{
  "win_length": 512,
  "encoder_kernel_size": 7,
  "decoder_mlp_ratio": 2,
  "decoder_bias": "none"
}
Rows from block 3 of the audio encoder of a small encoder-decoder audio transcriber, named by matrix and row number. Rows with one number within an expert belong to one neuron, the router's apart. Each number is 128 + 24 x the weight over its row's rms, rounded and kept within 0 to 255. All counts start at 0. Numbers have three digits each.
Before each expert's rows are labels from the 100 clips, of 14976, where the router gives the expert most weight on average: "top examples" is what is common among them. Only what is clearly more common there than usual is listed. The data: short read English sentences (LibriTTS-R).
# router: slot weights (encoder.blocks.3.mlp.router.weight, 16x256, trained with AdamW), inputs 0-127
# up: expert up (encoder.blocks.3.mlp.up, 8x64x256), inputs 0-127
# down: expert down (encoder.blocks.3.mlp.down, 8x256x64, transposed), outputs 0-127

# expert 2
top examples: the word "i"
router.4:111093153122147132105149135098130140079200161146115099111161120154104126149170169119125078119144120134146121163113132141131109086120129112166157121110094097093141160115096159110114107131138121100137123145093098119156109086132131187151173181122143148148128164120173139116139075099134134150116127170125145146160147126140118162124164128070141100156129134135142146113139117150118132105157
router.5:109126141092142137154123123145165100128172138122112098091139146172116111109135134102131121047154110124146144140102129149182099125053129114148138130153123124092108137167121144115129086107150169122126149129096105116148121129109110137143150126117132152118161152090127108140150130100140136121111142178132113134124116098107146095133120178153150125117148149140146145126084149109100127127171
up.2:111132110117117136183112143142136132131084115127121159166125097167101112114121127158121136147130114157144160154108147136102114104116113149147119130148109145145112128109099109113170140127119113138120145112164131106159148132132110116152170133121119128170113127162172164101106104146157101126100118098087166137146164183152150122101109121128090139108122125052076144157177132136135136103045
down.2:071162140099104141167078121153125153121141131129138158153150128189136142124078186142145114127152114143179114147125121149135148101118103184100133120123125130121152101114126148111134083131154131100151131085131144075132177147160154135142106143126104098121130098161140091143160148132098133122143086138118116116154155137173159149154133171127102116111123091125159119148147171119141156143129
up.3:181107114139090104084161108170168128147179100110150150132169176157119121118129116134185134155113129161106147130094120124124138120138106114128110123127146117132130150183149132145098150147119111097132159119143134104113135158103097124071119091090100148095153119139114122104122170112105100140145130140125134131133134158127085095163134131129093145128173116087144122132138115046116110097122
down.3:143162121121120133143096144105109108108094186121122100105114182078117166121126097097108137135124113133106116084124144134140130109110107151091119151089127090139119137135157150132108165115130129112126103153152150116161157089138125124142104131109130114110148106097086138129148147160145103123094139102136135121135147114110109168093116170125146148154121111125088128114186181081106121136100
up.4:131142122141153134118156115134158143170143105107136142122125111125138130127096132126132126128141144159081172155033134145131167094156150117115135082118156123141109116134154113109127121140080137113073096150155116124062139108092158113116159140073092105094144117110116122116160106123115150171151130122105154147211136090130170102137116126097140117111100129108122131185126128142119097134123
down.4:099131124116117170125109126100165126151075138108114093105090186102159138142153117129128128089151147135162146150167153126151143117142187092149110101125124121080111139125141081102164147158139159125083141133130173116129181109091128072139141148101157159109136121087131148157112110122155137168142142105142161106134130151146120183173132138153105131154124118137177155111132111134120173156122
up.5:124124117132139133109127182130099159163107119104153105185102133125125121116126112120148129122124139146101105083113150107143078118150166130150164146133158133145091147132144102105113148176088138140167158096128132164143092132113153143127122100162153099124154136102137144166136152127146135054147077118153165142141103113146123151060125166155127142118155114162150137164147130095139124117075
down.5:064115128111104102114126151116165137136115168115117147100191127134090076124128118109117142153119128163145113112121131130137157130092151133126125127112114119127139137087165136114091156162176115156152137124105102134155102141152147127102147097135107079137060090104174136148122143131144158131110127124116133126088115160104139106142144131140101116159140157127118095140121111144152145103120
up.6:121124158140137075174064134145068174168100111109129151215131143107162128118150135118105128128149086168105089149149101126115101152104172110146159118161106136125131129144122095116147109124108114188098131057166108108133117095152163148068110126125104110149174130094123150157117121134128140145164071108143143147106166150109123128143137121109130135083124145117118132127151117116118120127121
down.6:130108114123118104134181119140118116119162111125116059126135119176128148127095154142155101092147111127132117115105080119109152151136110129110102177143102150115135107195125134130134166103143114158096142086125141112102113127139126161103108134119115137111150181167159137114120161081139170091122133170146135159100137089115157092124133082124136094139106113117084174133139141115144122162115
up.7:122114122147084141118135159176142157143126119114113159158110138135121118147091130072082116154130133143143132111125101102094160116151090065145149138121113117151146132106121098131129140121071115157137155118114135131155094104126139163159173138093106120214099128162163115149124149166101121104104171051116078125125135117119134130137133177141113131145126119089149138137150108093097130146181
down.7:124129118151103123131114119119129080145144121134196117115128147096190130142105149106135127080123054152141133075134111159074086142108159102088114188104128164167109147098111131089110120147112123104130146103118143126149174140137107137131166169154137180106122104119132123115065135090133134173102106164110150113111120119130101142149148101134120132118123136110145149127174115083148166128140
up.8:108120111114084142055177087123113101118105120140116122149159113134161115093123095127162150106119131141149089120095101138112109093133120114147168155117098134121146134142095132124118115090166123174129133106142143129161138096124096111171158156125168096163139168119137099127131109106096118104137111165117148159143114178147144087164107156127109148160147138169109135171104120148056156148162
down.8:164113095131129114090097108053131143133130126115093139138126116153102162073121120157136121141185136154131126129109152144127144142142130105119130108171133143111114174131133110130167126117118094130134115173135088073172180124098136138106119089052095123093131132089131134144157079118144099120102141131131123137108169131076132161173147125138131114125140164118133129119153093151162128069127
up.9:153135125093161137075173096168135140107126121125140142086157124128116110151073108130125136132130145104145191135127134084140146127151105139118138174110195130154125101163130149121101119109093134136157128175111133147142138092080143094135132143122119117121151139130124116141129132152146093181104153044117098124120142131152143103109145114145132126176079119131049098123136132150118125151141
down.9:143109132150145148118100155147102138111109183097110182151115169123137112126127137163112154104143077111130139185163153137132145145131118162111141145179139125140157128100140135107090118180127116102094122121139101113094096128140080093133115142141106185114165143149128142113109105136125123154094112079074141165139124143138110105154144104107155133095123166143090138149154125137152152134159
up.10:159134049172133135145069116061134146136108124106137130123145085170135135109168136129133114157138075133147102122174140080142134102149112131103124106080162140142167114103146092111150091108156167142098124157101131142090158137131121134112122115165085134139135127095158178081113138118160138137143120136153101158131087108140118137102152157098111149161098115095151168154127076123162137088165
down.10:092119105139137155115133097115149124100162086146127124167137113117097112115138126116117149144123156129125102089114097113077136148134113150135142170191127157137177135110135140099152130088103137168090128142092137115177133130145099134170174115164122154137125160122151159081130103148133124137110143128140145153153097158085130118163129086085137157105151134126120122126105107129132162141111
up.11:103137099122144120169131121127149115152123106070124141176150099154140153138121157120112149176107105148078096105123128113114107134139072183132115116128136129153083135130153102148126125117090110131146115117171152135151091149117133090140113121150107134104120167122120135134139085141111102114109123082148161154119123192084092137138117166125130108140147141113104138107136113154141108112166
down.11:087112124118089128166139126093079103106165123094150135108135115100153083169128140159146112110118151119132150113164126156105129088127136144159113104099105130117100125112098088139120147161122130119120124110124107132123155169149135139129126149123128093135119145131145132142129113095134108142129116161148167137119150097178109105153139141124124051106135103156091113166120167138106163166118
up.12:156135112156089139121102073171058111131094135135130111094137127142130095138085119122123141114137153127150136164156119148111119127106177105114088155125109145156156107151204136157103133139137115120141101138119101113108141106150160130133102114148123108066116137149136115151110128105089149174111079174130121125087124138152137105160128112168141131114157080108140126107145164167117127089104
down.12:153117154165114099123171158134143106062135135117129105169134184119115153126166171159146106132126090118119119116153087140105143162110143111163127102109109139164121140129090109149119143168099131112129100169123107134149110112147137085141167063117107129162101155141100142162119127145105140148162135155074126087129065137116132130116143158145149114105156165122099134101127115127157148102113
up.13:133114130150134162125148160219112126142136104157129129131130172086101116118093133137145132203123119108109119104104165112151123146139122152116126143092122118157156175096152150129136127128076140108175146145103087113147136186108135112100110127101140119150121143126125104132106141113121116132048109128119157111082131119101118122082139090141121105119170133151154114123074146150149112086113
down.13:107160099133118109096113135162122110077139147124125111150132176092112099112131162152131146113104143124135128160131126087116106174092109087129168174165119150162145134091101107161142110126135121133137139110111158115130119143122131118148152119077084166159144150095136135147140147088100139138151145176099161176123115137113139122094157151123208060137133152147143130131132141123101136144113
up.14:119130134099161129139090073121117116137174130155105130102125092137168118134122171072103094149137120081172164132144138158121147144080128132129151151179128111126110084113074117110124102127124103112143117146124120138142136112120136152173141152135080160170135106131086120072114146125164144109131149150121104143066129120096128123107129115154154118132132082162093124113114129112124128115143
down.14:133166164108148169137127168159123094159135151144095180167159099138153115164086093111098097156103108117148098096116110135149154142156134172140132089156116117125089150135130127135175159150102128107122125113105108117092159049100126131087130097126141145126122156151126117106155162154094126103148179111149150137103121101114142107141109099113083097123158123128105138122127103127162130137124
up.15:102130128116136132118114105168112140092135125091106112156134142127112096115157133118145104132129152128078167104143131097130105130115153145118154057140158132117144112119168123115162132177102121198098107096124169132139133111135143150093129117154127114170153094173096157114121133099147136192105169185140108146134185137091133136087111122133147107116138146099099118158136153129076148095109
down.15:090154082091142159127138099129123083146110160109130116118169124165132114140100122138115132122136132148142085104144152147137149132145112154082152143131113108138148124100106118105077112113112108127135114082136131114123115136126109138152121162177158148101140135126091116133136131083119125094175108152139119121167113133144109089119126131129153175132141129130120107111147110121111105142111
up.16:136147149161105139086139123096079146157162152140111122124131139124136129126142125128177114131158128129136121140115107139128092146109101137123106149132102172129099109123144134109125156176101146144133110169137071144101099093096130161113121108154118139157143145123123151195122151124081151143179131159111121136136114138152146131125134113125121127109174176170121134151143084134077134140073
down.16:113147126153095160095121106114152124104116110138086132126145141165117126161185092136128149129099142158152137101105120122123111125123121132154112132101114112114144111137135169124096096113170126080107134147128170119110077122122134094110172108121149109164135135121126102117138144099164130147128127151087121099095150100092145087128129150091159146145137148098092090087125116108156158115172
up.17:129123112159104118113133091131097118096138089110163128151113161165161099147145121155112142122112114136141126150139160121119130139147132078124120125148141123162176135148150132128143098140075131094129139128123157137118134115149123127128128116118126124175134132142120176139124095132089124127108104128151094133094100132121134150192133129103087137130102082186086159178131139146101104145186
down.17:157132181127150134121122149188120139146125135127147123108112111136177148111132113112089149139160111064126122156158102146169124120135125076077136142147142132106139139138079080155121152116117084129132131100084072172118146108130100118074127157097159134081142183111106106095124086105130156138166146131094130145129171125127113176108152174105115159116124164113156145139068104106119115134094

# expert 0
top examples: the word "said"
router.0:139121116141155132123165167094117111081126138136106127154135103124140125127126154143113136133135151118133120138086121096117136108125091113133122109139124142147102134170134113089067177092128130134162131126096145146087097146152103142177140152158144153114157135120097136139136111128163120081129125098098149112156135119106134140139178143094106153203107153147113124071115131134159139100107
router.1:184098100143159103107168192090131094095129082099135137144123110136134130109116090100109164121124126152135114126109148152142104103120147159134129127130104131163114131101129147155120156079135142134103160165148130137128164114122079158152115152169122110122202144129129076152138161113187144082107096106128106111116086143128119152151150137120126128156102108127155136117112140119120140120136
up.2:099127091205108134107114156186190127146117150119111140140093120096123116107106129115138082187120107121177140120086094126079124118090137194137084123153120142185155113109166144120151139104107139109139161141113087114134123106141174119146116127117097125128131089120140122148145108108121151118136143068096125103161081171156140130127149108139132141141166086167181118159106140131130146108130
down.2:146122126129166115091147165111126122121094107144122121108153103144121094099124109103151196136134098168095152117119087163180169133173103076085100125128152139142072124155086112126125109122169180168127140148166128136156152091114077129116111098114154104149145132146127132136132125125091131161107141111131107158109082139115106136137136159163129097097113129112147146131124096122129157105154
up.3:175120138130117137157086139131150133124146073110132100141118138115114073120132166139143116179132112091158106131151114142083186131116152158155133093112172122126140106156146131140156117122112132096083159133116140136149166105163133147158137110118135112151118178166117092185164155154118159128124139116132079132157143164146109087161115132141127143104178098094093114113113110138126164085144
down.3:129123132109163106131166131108136123152146127136119124107157119106112093120146121108120143171140127156107119089095103122175144132097166108113161189142172142151107073164136111147080126148139181127126125146105135195123132130099155129131134116147130121082124124162144108151122137110106161115118101081147120131140126124130132132147108139130067120147127104129134129169174161126187157151107
up.4:152128158158116117110106087142098157072103128123128122160122124119123144139122127108143090121124122112069143112157151127166151141147146114095125123137104112172140119162133154081081173110174129165135084117182145110110107118130114165129103149172199138132123178107124116126140147158129106118167095177129160136080136133105087102121130160125088136117158145158113151162119131146101144141126
down.4:137136190164146104091115100154150122131147124121156125080124128153128101168119120109090113123082163167146126119118130085135085151137141136173130096126084144108116120111094112155105156140127162156111137125118139124175100121117132109159133143150107110108112115132120154157105148126122094100126130118098145132151104128069132088074133097168154137130149126092119134100137144128106113113111
up.5:073104110151099133084152128158119144105111116165094130076117141133114145135129164155114134130135160141161120168176135130114116124121129168143125165084075134137119121108123144132148124125135086132110139144107092101125109137137177081154126145158164118063131122126146135126135113165141088128167118136124154119128071154157142146062137112142111132134084088154097121158142162126106121148156
down.5:176121126135122108169106166135146096122122121151109104081133138106130153165111108167127081091150148100146127127099143136107120131157137137115142126095098076124104151110114132141146095127195108137120123118106094126128120161169134140112107096120149157125143140151137139100151130129164120067123130105127144088114113116095104111168147111091147174126147156130109126171145134153142140128127
up.6:131153121139172156141082106082148088081135140132126099071104145130117108131169161111131133163126152141124136090104154098182128163137137119123128119148113129126119117088105100139143110161184156085091121147104127159102129152154127136110180088105082108140113138088124114159095139133157104141108113127141117129144148142113118141127124079109162126098151122107161111160084092116162104122144
down.6:137110122114124130171140115126133134135128126152111155134123111112133104082133156125127152113068127151148091094108168161112120106095142119113143124109145094130178125095142121132100120132104098110130131068120101151144143148142122113143153138128151105161106114150136132095140129106141177110150108126161101108113123123135141146140147146116121129139153094119099097180163127112126095139125
up.7:110119092094160147096130089136123136148159132156121093095153120137135149161117132139142113162082103091110123107100151156126122141127133119120081105139120119083149118101150127161126112159153134096109121163117128142172173115169125097135093170134137104087134125131120105145106119150119145106147130094120155150139147158180142139144101128085154139087121078094152112127143150150142155171135
down.7:142118098125135180164108060157145177133146102176156134130118142219157105139121120140122136148101113141150092129139132128087130123090114119134147134167104153114130089120122101155108142128123109125123132132116139105135134098111157139137107115157094145114111108104108101150123092128095142133125122136096165130157136126118098141119161121117060139127161117162118125113178100129107113091146
up.8:128114140133146095158131114110130125162132093128128134118122096147125147123132146090109122131125118135145085110152118079129115088129133100176128123124147136139135171080112129112087142134062118149104113117127147139097083123119087198147141138131174122107076138097133070160147119123152172181175156107152125120160102139150110140086113110109116162128136124167106110129122129144125078148142
down.8:137147146120099107136063157143123126165118109092106158158149154083104159095145108132135106080158086156119168099089092125147146132115116115083154120124165124130092135123144134120148159127134102127090137161146063088155109097114102124118116102143122130137111122118100135139163115184193089134113156113128104113115136155117156123131113182140135151093114118133152130113118116119168118109101
up.9:143123171142117139110107132165142121133152127149124145137111187138102154126144167104151113077135154142091143129093105133112113169101162089150133131135154108136102142135101105147122155152111108152138106138125118145128165149119143104119115136122124148135122103138149114086151117121136108151123116132128129136115116071094109134107128083098166122134118111161154140074151145106146132140134
down.9:165126078168115130137121133161102110160117154132146091110138151182121125151121163137099141123162144087136105150179117136126088167118118112147130123131125152123168142138134126120138144136145118128147124145143147129131138150110161131126125151125094141069165109088131119133174122116149090131133123109139102160113157115106115114093084107071137113128086132139107141120153125113113082146115
up.10:099131116135121125157111139168143093155088150152135123095151098163160137130171123095111144190104087175125104108135131155103180124161096107127143142131141104115112152109096145141125097127121125210140071142153116124133149134101131163137093138129121145125125121111131161150150109099099073131107152134108141135158154141148203121079138133105155126094134109147104114160131134125087091142107
down.10:106114139110160117072099158131113129140115177094131118153145135147125159114111142176176087138119150124127106157142127141134145135084116113138131131148126141148152105128168135126155108093106086118131122158104150100087152155119169154133140110101131149150119131124124154167085103166109126112144106129114087120141134165134100097079131161156144143099116120105156085096120121120114139159146
up.11:135112131132114152145171131095132148049130147148149118089145157114153133117130147135150114115105147144137153117072115122125137102098159160141119151133151127108121121094179119114134129136123143118181108172176126101127120115131130140119129158142144114133105124091094123099109118069125128143151160129139123132091136114131135097106129137130127113127123133151130126132112105136108140095169
down.11:134129141145137116119108106129115109126126114125145109138095137135129084130134116079118100172123139122130133137161173127119110104117147097159186089186082140145149134114149092125133099130147134132135107130157123139133103097096148154145124112130098131147118127090123124099103132177149113148136104128112156145145116156125121136120119092104073123151144111111110147136124151111156092103122
up.12:115114118143122121108098123175188121131128146154101089091188133125147170116122104137136146084108098137120166141113131080096086134136141193120164154106135131130177147140127155118158117151155137132074106121099144159112132112163139124140121153158142143158118136118152112122124118176146147121144114122114138125087100129107110099162119172140160107119139106129114136116142146140166150108157
down.12:104134112135119148110118139124166156116115134113115082125136112130082110116146133146166114083110117102186133134108111132094141165163155126160166143156131116117149163128122133094115098093137090126110115105120123101142115143138123111144109089182101161168156160133118152134124138127128154125125153187134126151160152105145119093104113129126147140097112176130104166138111105180147146109119
up.13:144146146131098108068072119157140158144172117099121123141104147087089131128138124185087116104124101105071139155186130168110083156097127146148152145154164141164124134118097151152117151119062147107126160110101167150125136083162119133210103098144120101165120092129139092129112145173103128102127159156116130118062116141112111097132126135106139128111179109129106147131140115133139165146128
down.13:120129122120186074150138112153117163167139172161106121125122128126140144103116156169134094134173172088132088102164136104141121085122095105116151104130112092150147117076140109119102111114159112154100130177135113119125109144134143125129125084141135122090168084130164119151152103102091136138111107139132153139083131127140164104118138138134076133129081092129111133096109132142141099121119
up.14:094122103135166128054116126153148102150144123106134110111122163115143144101108156117122142126107154127147164172210135173144120141142109116111123131091089148129122116130174147113119139150154150138140135139115104122071176082122163116091147171099103150080112124116145061131147134108125127129139144136093143099121077131148141112136132094134110101061148116126103118094130163092096100157133
down.14:158128106078136174099067152121147096124164114130165176149095114120163127113135104147100107089129107112153128133087141133153162136152146105106146131132122158139112101103117147145121137130124150131158145105099143117156121145132110068128105101165157106146149138138143137150135119080161143119122130106126161140119136153109120108102140116126157109123126138120131110096156161122158151138126
up.15:121132135126168114139092076138132089123162078122152127109095143109116142132136122108112111121126121116133100124190137154140148127162073124126106123111113125139144157163121135143094115139145068103127125082141117156118125142086135162141152121093121124192124150118131142086150135123104115095115149158115166118095125158123135097139127187156124126085144125139087107131108123140110111163146
down.15:155119146097109114136142153109145120170135143092099133105127114126152111150114126113156170111109106169135130156081169117125118144082141129131109106139091122145131129127086101113144126116178153130126150153177076150155141139114131152116145147097131114119144148115110114153150134129173128160129092078125111147109194116075147177134123139150134131155142136140098112142091075111098132137122
up.16:136127149148138097076110168113177115150138111093124170177134117124148100109142111131136130152135131164156122119109138165106135106130121138132143115129134133152160100155103107102144123147107128091125136149141140083188151106126135133134121102180113126066158123169105115168088133151108167162142148146141093127176094161109139122127129110126132115121145128112110100131175096078131145129099
down.16:136096128147115106104134109135155112145112141114158092133155132139155089115134145144141127150114100139119110095162079135153140112118139142141113173092109087107156098078114139076088111131131161125127128137083146120068136146139141125091151132101109137101121116102137114151155138098096125171163123142106113101164158107101108090142140135123089157108100153123156138098144088128104141107142
up.17:146107153116150075143174135147124116135155123151119159105145133128137132133129144153116134110125106148122133120137131118107089095159118112131185135101154109123146132148128148118150131139040117136150109140121141160135149113150121120167111109107141107162148128115107135214128140142109073113111148112149118119140140129144073132090147116124125165125158126136151156193121131169162141097149
down.17:140160139119141130091135123155163140150156120105101113136132135115157106123149127108110140149122132115120141105123099111138145150134113144156117141164173130130107096145121094130080154152133115106095154123160112166125153132173150152124157138113151135152112141168114081115094129120132124145206151174139147154134072153161162167110093100163106113126143128145158137097140106148149110108134

# expert 7
top examples: the word "it"
router.14:111134109121093093124104139128154088099118146158156097119172102159158150084140132135150088146155092127118129176103128140085152101129109118143158090142153153114145114103140142173106096136140124112104116112135075117119121119170111163128165124136124163127106141120119167150123083170112127152092114088152107118107157147125130150130135116148116097122158169102141148141097108167146133055192
router.15:117108131155142121128140164111108159165107102130143135123102076110111094171185104113121149123146123106127126097136133157109152097108135135160104132094158110118167117100139143156139112085078128089125156134117135163154093119147109129156124128139127121159141154117132136135121120118132152149078176131163091125150115130134077157107157101154159148163158128123117088145076100123099146121127
up.2:138139126114133125094118093156095151099139121134125130117140098101123141165164118120097151113128095080179101139153099150102105145169127152116124117113163104108093160099118173094112133166136129125171134128145148129093110169143148128146109145105113136183154121136155146116172132126117148183172125140154108131128113130127141142158134158121117128152117120069119096114126142126124098097164
down.2:076149112152105105111180127162125143133144139121131151110136126150169130174139139110100079109120131125170108143115135084153125127152139101119111102107102138147128097135115145159129118104149098148134168135119119141104063134154131134135095121136136133118162108162121156100139158109107097172101146125155112140128130079146110060113153098137126126123132132134146117122162135135157138105124
up.3:137125128123111155131134154109045113113115167102128131130148111187142130110123126145119135151142126125103160127142131080118103103117116142128114114133110172113143150163149127128101129149168172135050150131118146104124093086116131106092118135135141144112073140142110115131099109112155150175141109194116154107140132128097180130175129136143127150110081151160139124099151109145109132130098
down.3:154149133090099139096141147132139108161108116139145141121154157104119172122106105142130118154095113140134152144115169104143084138142092126144086104136148104164144079138135133132123112150122181090126118118150136169058117136133134155100131130098106151123133115172133126099153148144134125125123099122082135127106184141130103151108098166099127135104146112170112133155125156119096121106139
up.4:130124158134120091184111085090181142083130099128097168173133101094153167100131131118108110163149131133171117127143141107092197122136157169120118144125146102136087121113145092116117112160095160142166139103145142142098127193133138170167127101130146133113143181128126124072102094130163120098146144167149118152128150106110117138074139132113096116149123163151129114114121124087119074110155
down.4:104143119146131116140103164114148127196135152157106168112107089123134123108123152123118123118156100130161128182098152137128155059126170120095137103148138133113138154119137127141174128167155116127132151111149109147150130111141132155135148180125162162148152158148126103137128127138137148126082111127116105129120104118137134125140162140114112126150096125134181165160079090131173149145129
up.5:138115140127134154173128081079148140104111072156126102118127140159165138127127135152128122106170124128174104141169110196126152119145083078146089134133140146130083134074128167184094124136150104120115120095113128085150100164103125117147118145095089141105132132143133133121129107112102142140142145171099142128133140132109156096081147132154115111155095143103145116132108107173105120145134
down.5:131125098132125108127132148100075171129137105139140146150172152141137153110106133106129119090151122140109110115087151129124102100125101155123170131130185146147119152146110092128151152147132135125122168127138136139099111168164116143128104158114152117128121127176152090148133124134166147101118155140172161131096114080145117108143179129104095135138185118126147113086136104111076127144154
up.6:101142115094140094095150155112150103131146123147134129154194134146122114134170148121121124150094115121095140090125158169129083124155119108167152121119100133104105145137131150140133150124176137160107106176101142130123129114145146165145102124082118173124152110123182121154113118098091123178160121117131147153155102118155161114143129108132174112068134139093110078114130149110114143154138
down.6:143142115108116104153118134112172122119134135101134122139132150149120117083120158116168144130155108155144108119157170125104123091106127141093117171137150092132129131135146145089095096109129102111143062125114150164075163132090147154174135116117130130118090144129092069106137145091130139148134144117115087158136151109136142134124129111129109125135143177131102102102176123149078154111147
up.7:126143087101108113123112115109089153128100149180111109138150115146136185121106091140123132155114132128104120117107140106098106161112108156102109119146135132099162137157133133132107104154167151100127124099161139142081146184163122068125118170099123085144113149106130133112120163112129172123144141131135113062137154097123109094128114198149082126088107197121134095086139141128135112126097
down.7:127138133118120143163142117161096119099157114130124103126093184137168107154180139072134119170105136112162136119126130139121100141129088116145152118147138131162095110103134144086102140144113126110104128175143157168097102137117126151151075134114126090164137177129127107087142131146165085127182109166104127155149140141127150101144114137143133066140147104151107099128156100112118157146117
up.8:143130106113155133147189134153067111096173137184126112108133186132166131107129138147095118171144151131203130148128091089104128123082145130128102166141131128116135160143117151148122145128094157134145117152136109102128110105121135162152117170123149108098136139125123165129148097135108131169132143134117145114164080140098139116128127142141136119116162116173154116157124117136130122085128
down.8:142112120067091162148111099135120106118102144112170153165121171139117141112090124122143127097121117141107118129124119097126131164087125084112134157160147127139148118134125124121139154144141149109140114099126143117083139123153096133176131152111147107157145129121069100165164132146125158149146115183143088136139106141101095171132133163126139143164108137141155146101120130114092058100128
up.9:119127127134124161174121121192058118164148137167090135107128186142141146140109143140131120076121126159131103132144148159147131085119120142107120120151179117144119153141117131134117131109151121076150144133135117130153106080157098195156165088113125128122108137150141112091143125113089176170063170129129136150142133149142121141171120131134113145145167096127115099122164167120108123166118
down.9:119111112103130140129127119149161120148090136160117138137100175105155120149141123133092133148130041145146133082112137142146114148095131128100132125134106137164175094102094128079149101109132132139125150130163142132136109114115113143124121150134086168117113120138120149137097116121091148119156113119088121128154159175117067139119096141098113141108135139146147113083105141119139133103112
up.10:108114100176113120109166091123141146125125119075139132143161184125136130136149107142111150136124135144135148142113135145103115123142133112134153152122113071161093142134112114174131154157138131165153138146145130141104134148143156081119129111120139147128137130107140132136144133159132177123076114139134121133142152110137107142151143186123121128146130125120147142154153125109116067144156
down.10:153097129121105118149123098097129140175151130159143092140065145163161148140152127176126081135202093074092150141169142127125138104083142149154098158115129145120138118142134140084068107139151109116122113098114105142118145130168164143106114135127107114137110161116147131168093140141107132156144073164116110103120122126147138106140135118093119094121115132147130139181103113120183147121175
up.11:125124084123133108121107133146104112142175082165112117139112147126136154128116132158136121128108144116120080159139142161152081155154107154128085157165093158136126116113103125153135133103135115142134157165097140126125120135101134149153118122079125147133127150103109133133120125154120101089167094095121143109054103097097109119130114148174122158132157171111149130153101135107143113122164
down.11:123116119137150106141117162151137116136155111086138139139157083116149098188151111131155153134139117154117152148117144137139143110102107114129152136101103110138109156181167100179158157111137126105143138112113120110100148121171147127118137112103097101119130152123139121169127154131147118089148138130121140184097096187135170116120159098150080138169159133122106178111172156116175130162161
up.12:122125126119140102197081143083114131123148117121126123097121169159124177122135157131114148176133113114165114085124139137128108145105129170111101135106148155184099155166056135141155139133109131126132099145122162123102156134147090102148109111145139136148106112147183104119122156074135098131115139153130154116151128149133088133101126129092136114150172144151115162104128110169106102166162
down.12:101125143187159162124116135113141168115169113089138125131121106144122149123107148091166113121133096163127137117148089133104122131118135133136157097142122147140124116120149098084170134106140148166128109116092153124158190120115093104144098098153138156121116110137143169176103125136113103080088164132088135124148120159108175143117166082144133119157131145084143157150148153188164105099082
up.13:131136140147122090138111130095141121130152115155133164105134128121108120122146108130151109120114125126074133123130110136088098142095147149127131174121112106164162100119142136141135128089082120088109112138138147123101134080096120082117149098085124140105090192161176084159131152129129135189173097108117129119132077116136177154125118133091105120142187132173111135097174132166147099141059
down.13:171139130133120152103085121151048123178107131133124153138170138104166113173119142121107103121151133129134134141143152119139109137106087106141116097124124159152118136163163113163107075149137117123123112127140161095097135169117081127092127132116087139145128134098104154104125130097127159163112105128173116119124121104133111133137131123092098125093135094154171132137116137141120101093128
up.14:147138145103105159147136139135135143176126121130114145115129106117124079131123089133138140086095128156143116158137118154132146136115162108117158161064114085121143109113132133115135162115086104109108106138086152139196101106157089203120115161121119128135137113158131106127102137140166103163145122112128134124132101099137129116126147129148119163098153140134123135092156157113136191154113
down.14:121120144123155091111141170153166126103111112109128137133124118154132144179174128146177112123107111134129136097104107110109122156170171122134128092099123105179110090117140147143150172110137157117112149127118140144170171160121107147133115133168105114091090120116078155113105160142134153133114135157083105131121140142099122147134129083107113116154156107092181102137148122122132106112157
up.15:096112168159130129075172121145151159146127132091132126151121102125119137134141132147175115127095145079114076103161099128139108135123114165137146110079122139083184134124105138081144167138188133127199123121134150117133137114124109152146129155160141143147120165153145112114117155115159093085103151154146145114101105131152162099121124105136104153126133136159083100173093160121131117092088
down.15:132168143091137131097099121171149100115137162141147083152133137146144101092122133139108134159092134129124113156106128115119124070124121149170102130116157174100159081112167118126157123111111139155144109116157078107111106147155153113151126139161190183152089157141120165085147120121165135123149127135131113108099085112100102149107113137121166144129174145114120124181138091198129148143113
up.16:135127131115129095103122139154051120166104136140141113198107126133117156150138090110086104185126130123149110126173130066170088128142153092127138117110105131127171137112136120120124138178165134126110087138119138131137127112130150163167097116131136084148168125124124105127119110103116118127084126164151132126086123140149151122126121128118140145136091083130156095107121119104136112142083
down.16:142147120142151108128152124138151120123103138125116058123128142129108129116103153124165138155126119170112140127092126117121161146149143129204162108142119138130177125154150142120151149123103144165115089155131074097100084107120167144106143106141132148122087112099160127122130140164157139134098111118130175128099093157095163129090112115106126121163163161100088081129134121122113160081131
up.17:138144092153126090122145096112123118110116091117113138117130109101115078128155115117124136142133079146163152106124161155110101135163157132135134123100170143108178145106114124097128101159096147099133144183179104103084165149099124192081126142132127133079148105132128107136120124184090122152136182171111143153148146170121124127148125164124147148148100124122124127091159126095166127083127
down.17:134156158139102140151120114083127121108104128168109113109111093161166145114128117103141123133100122117132137098137158153144132123137178130110143137125134106091126120135133100104160143166162117114146125142148102134101101111083142109127068109087153154153122090137122097145156194167104077152149088149173076135121142123125144157151083134125178105131142122131093145110125159079204104135165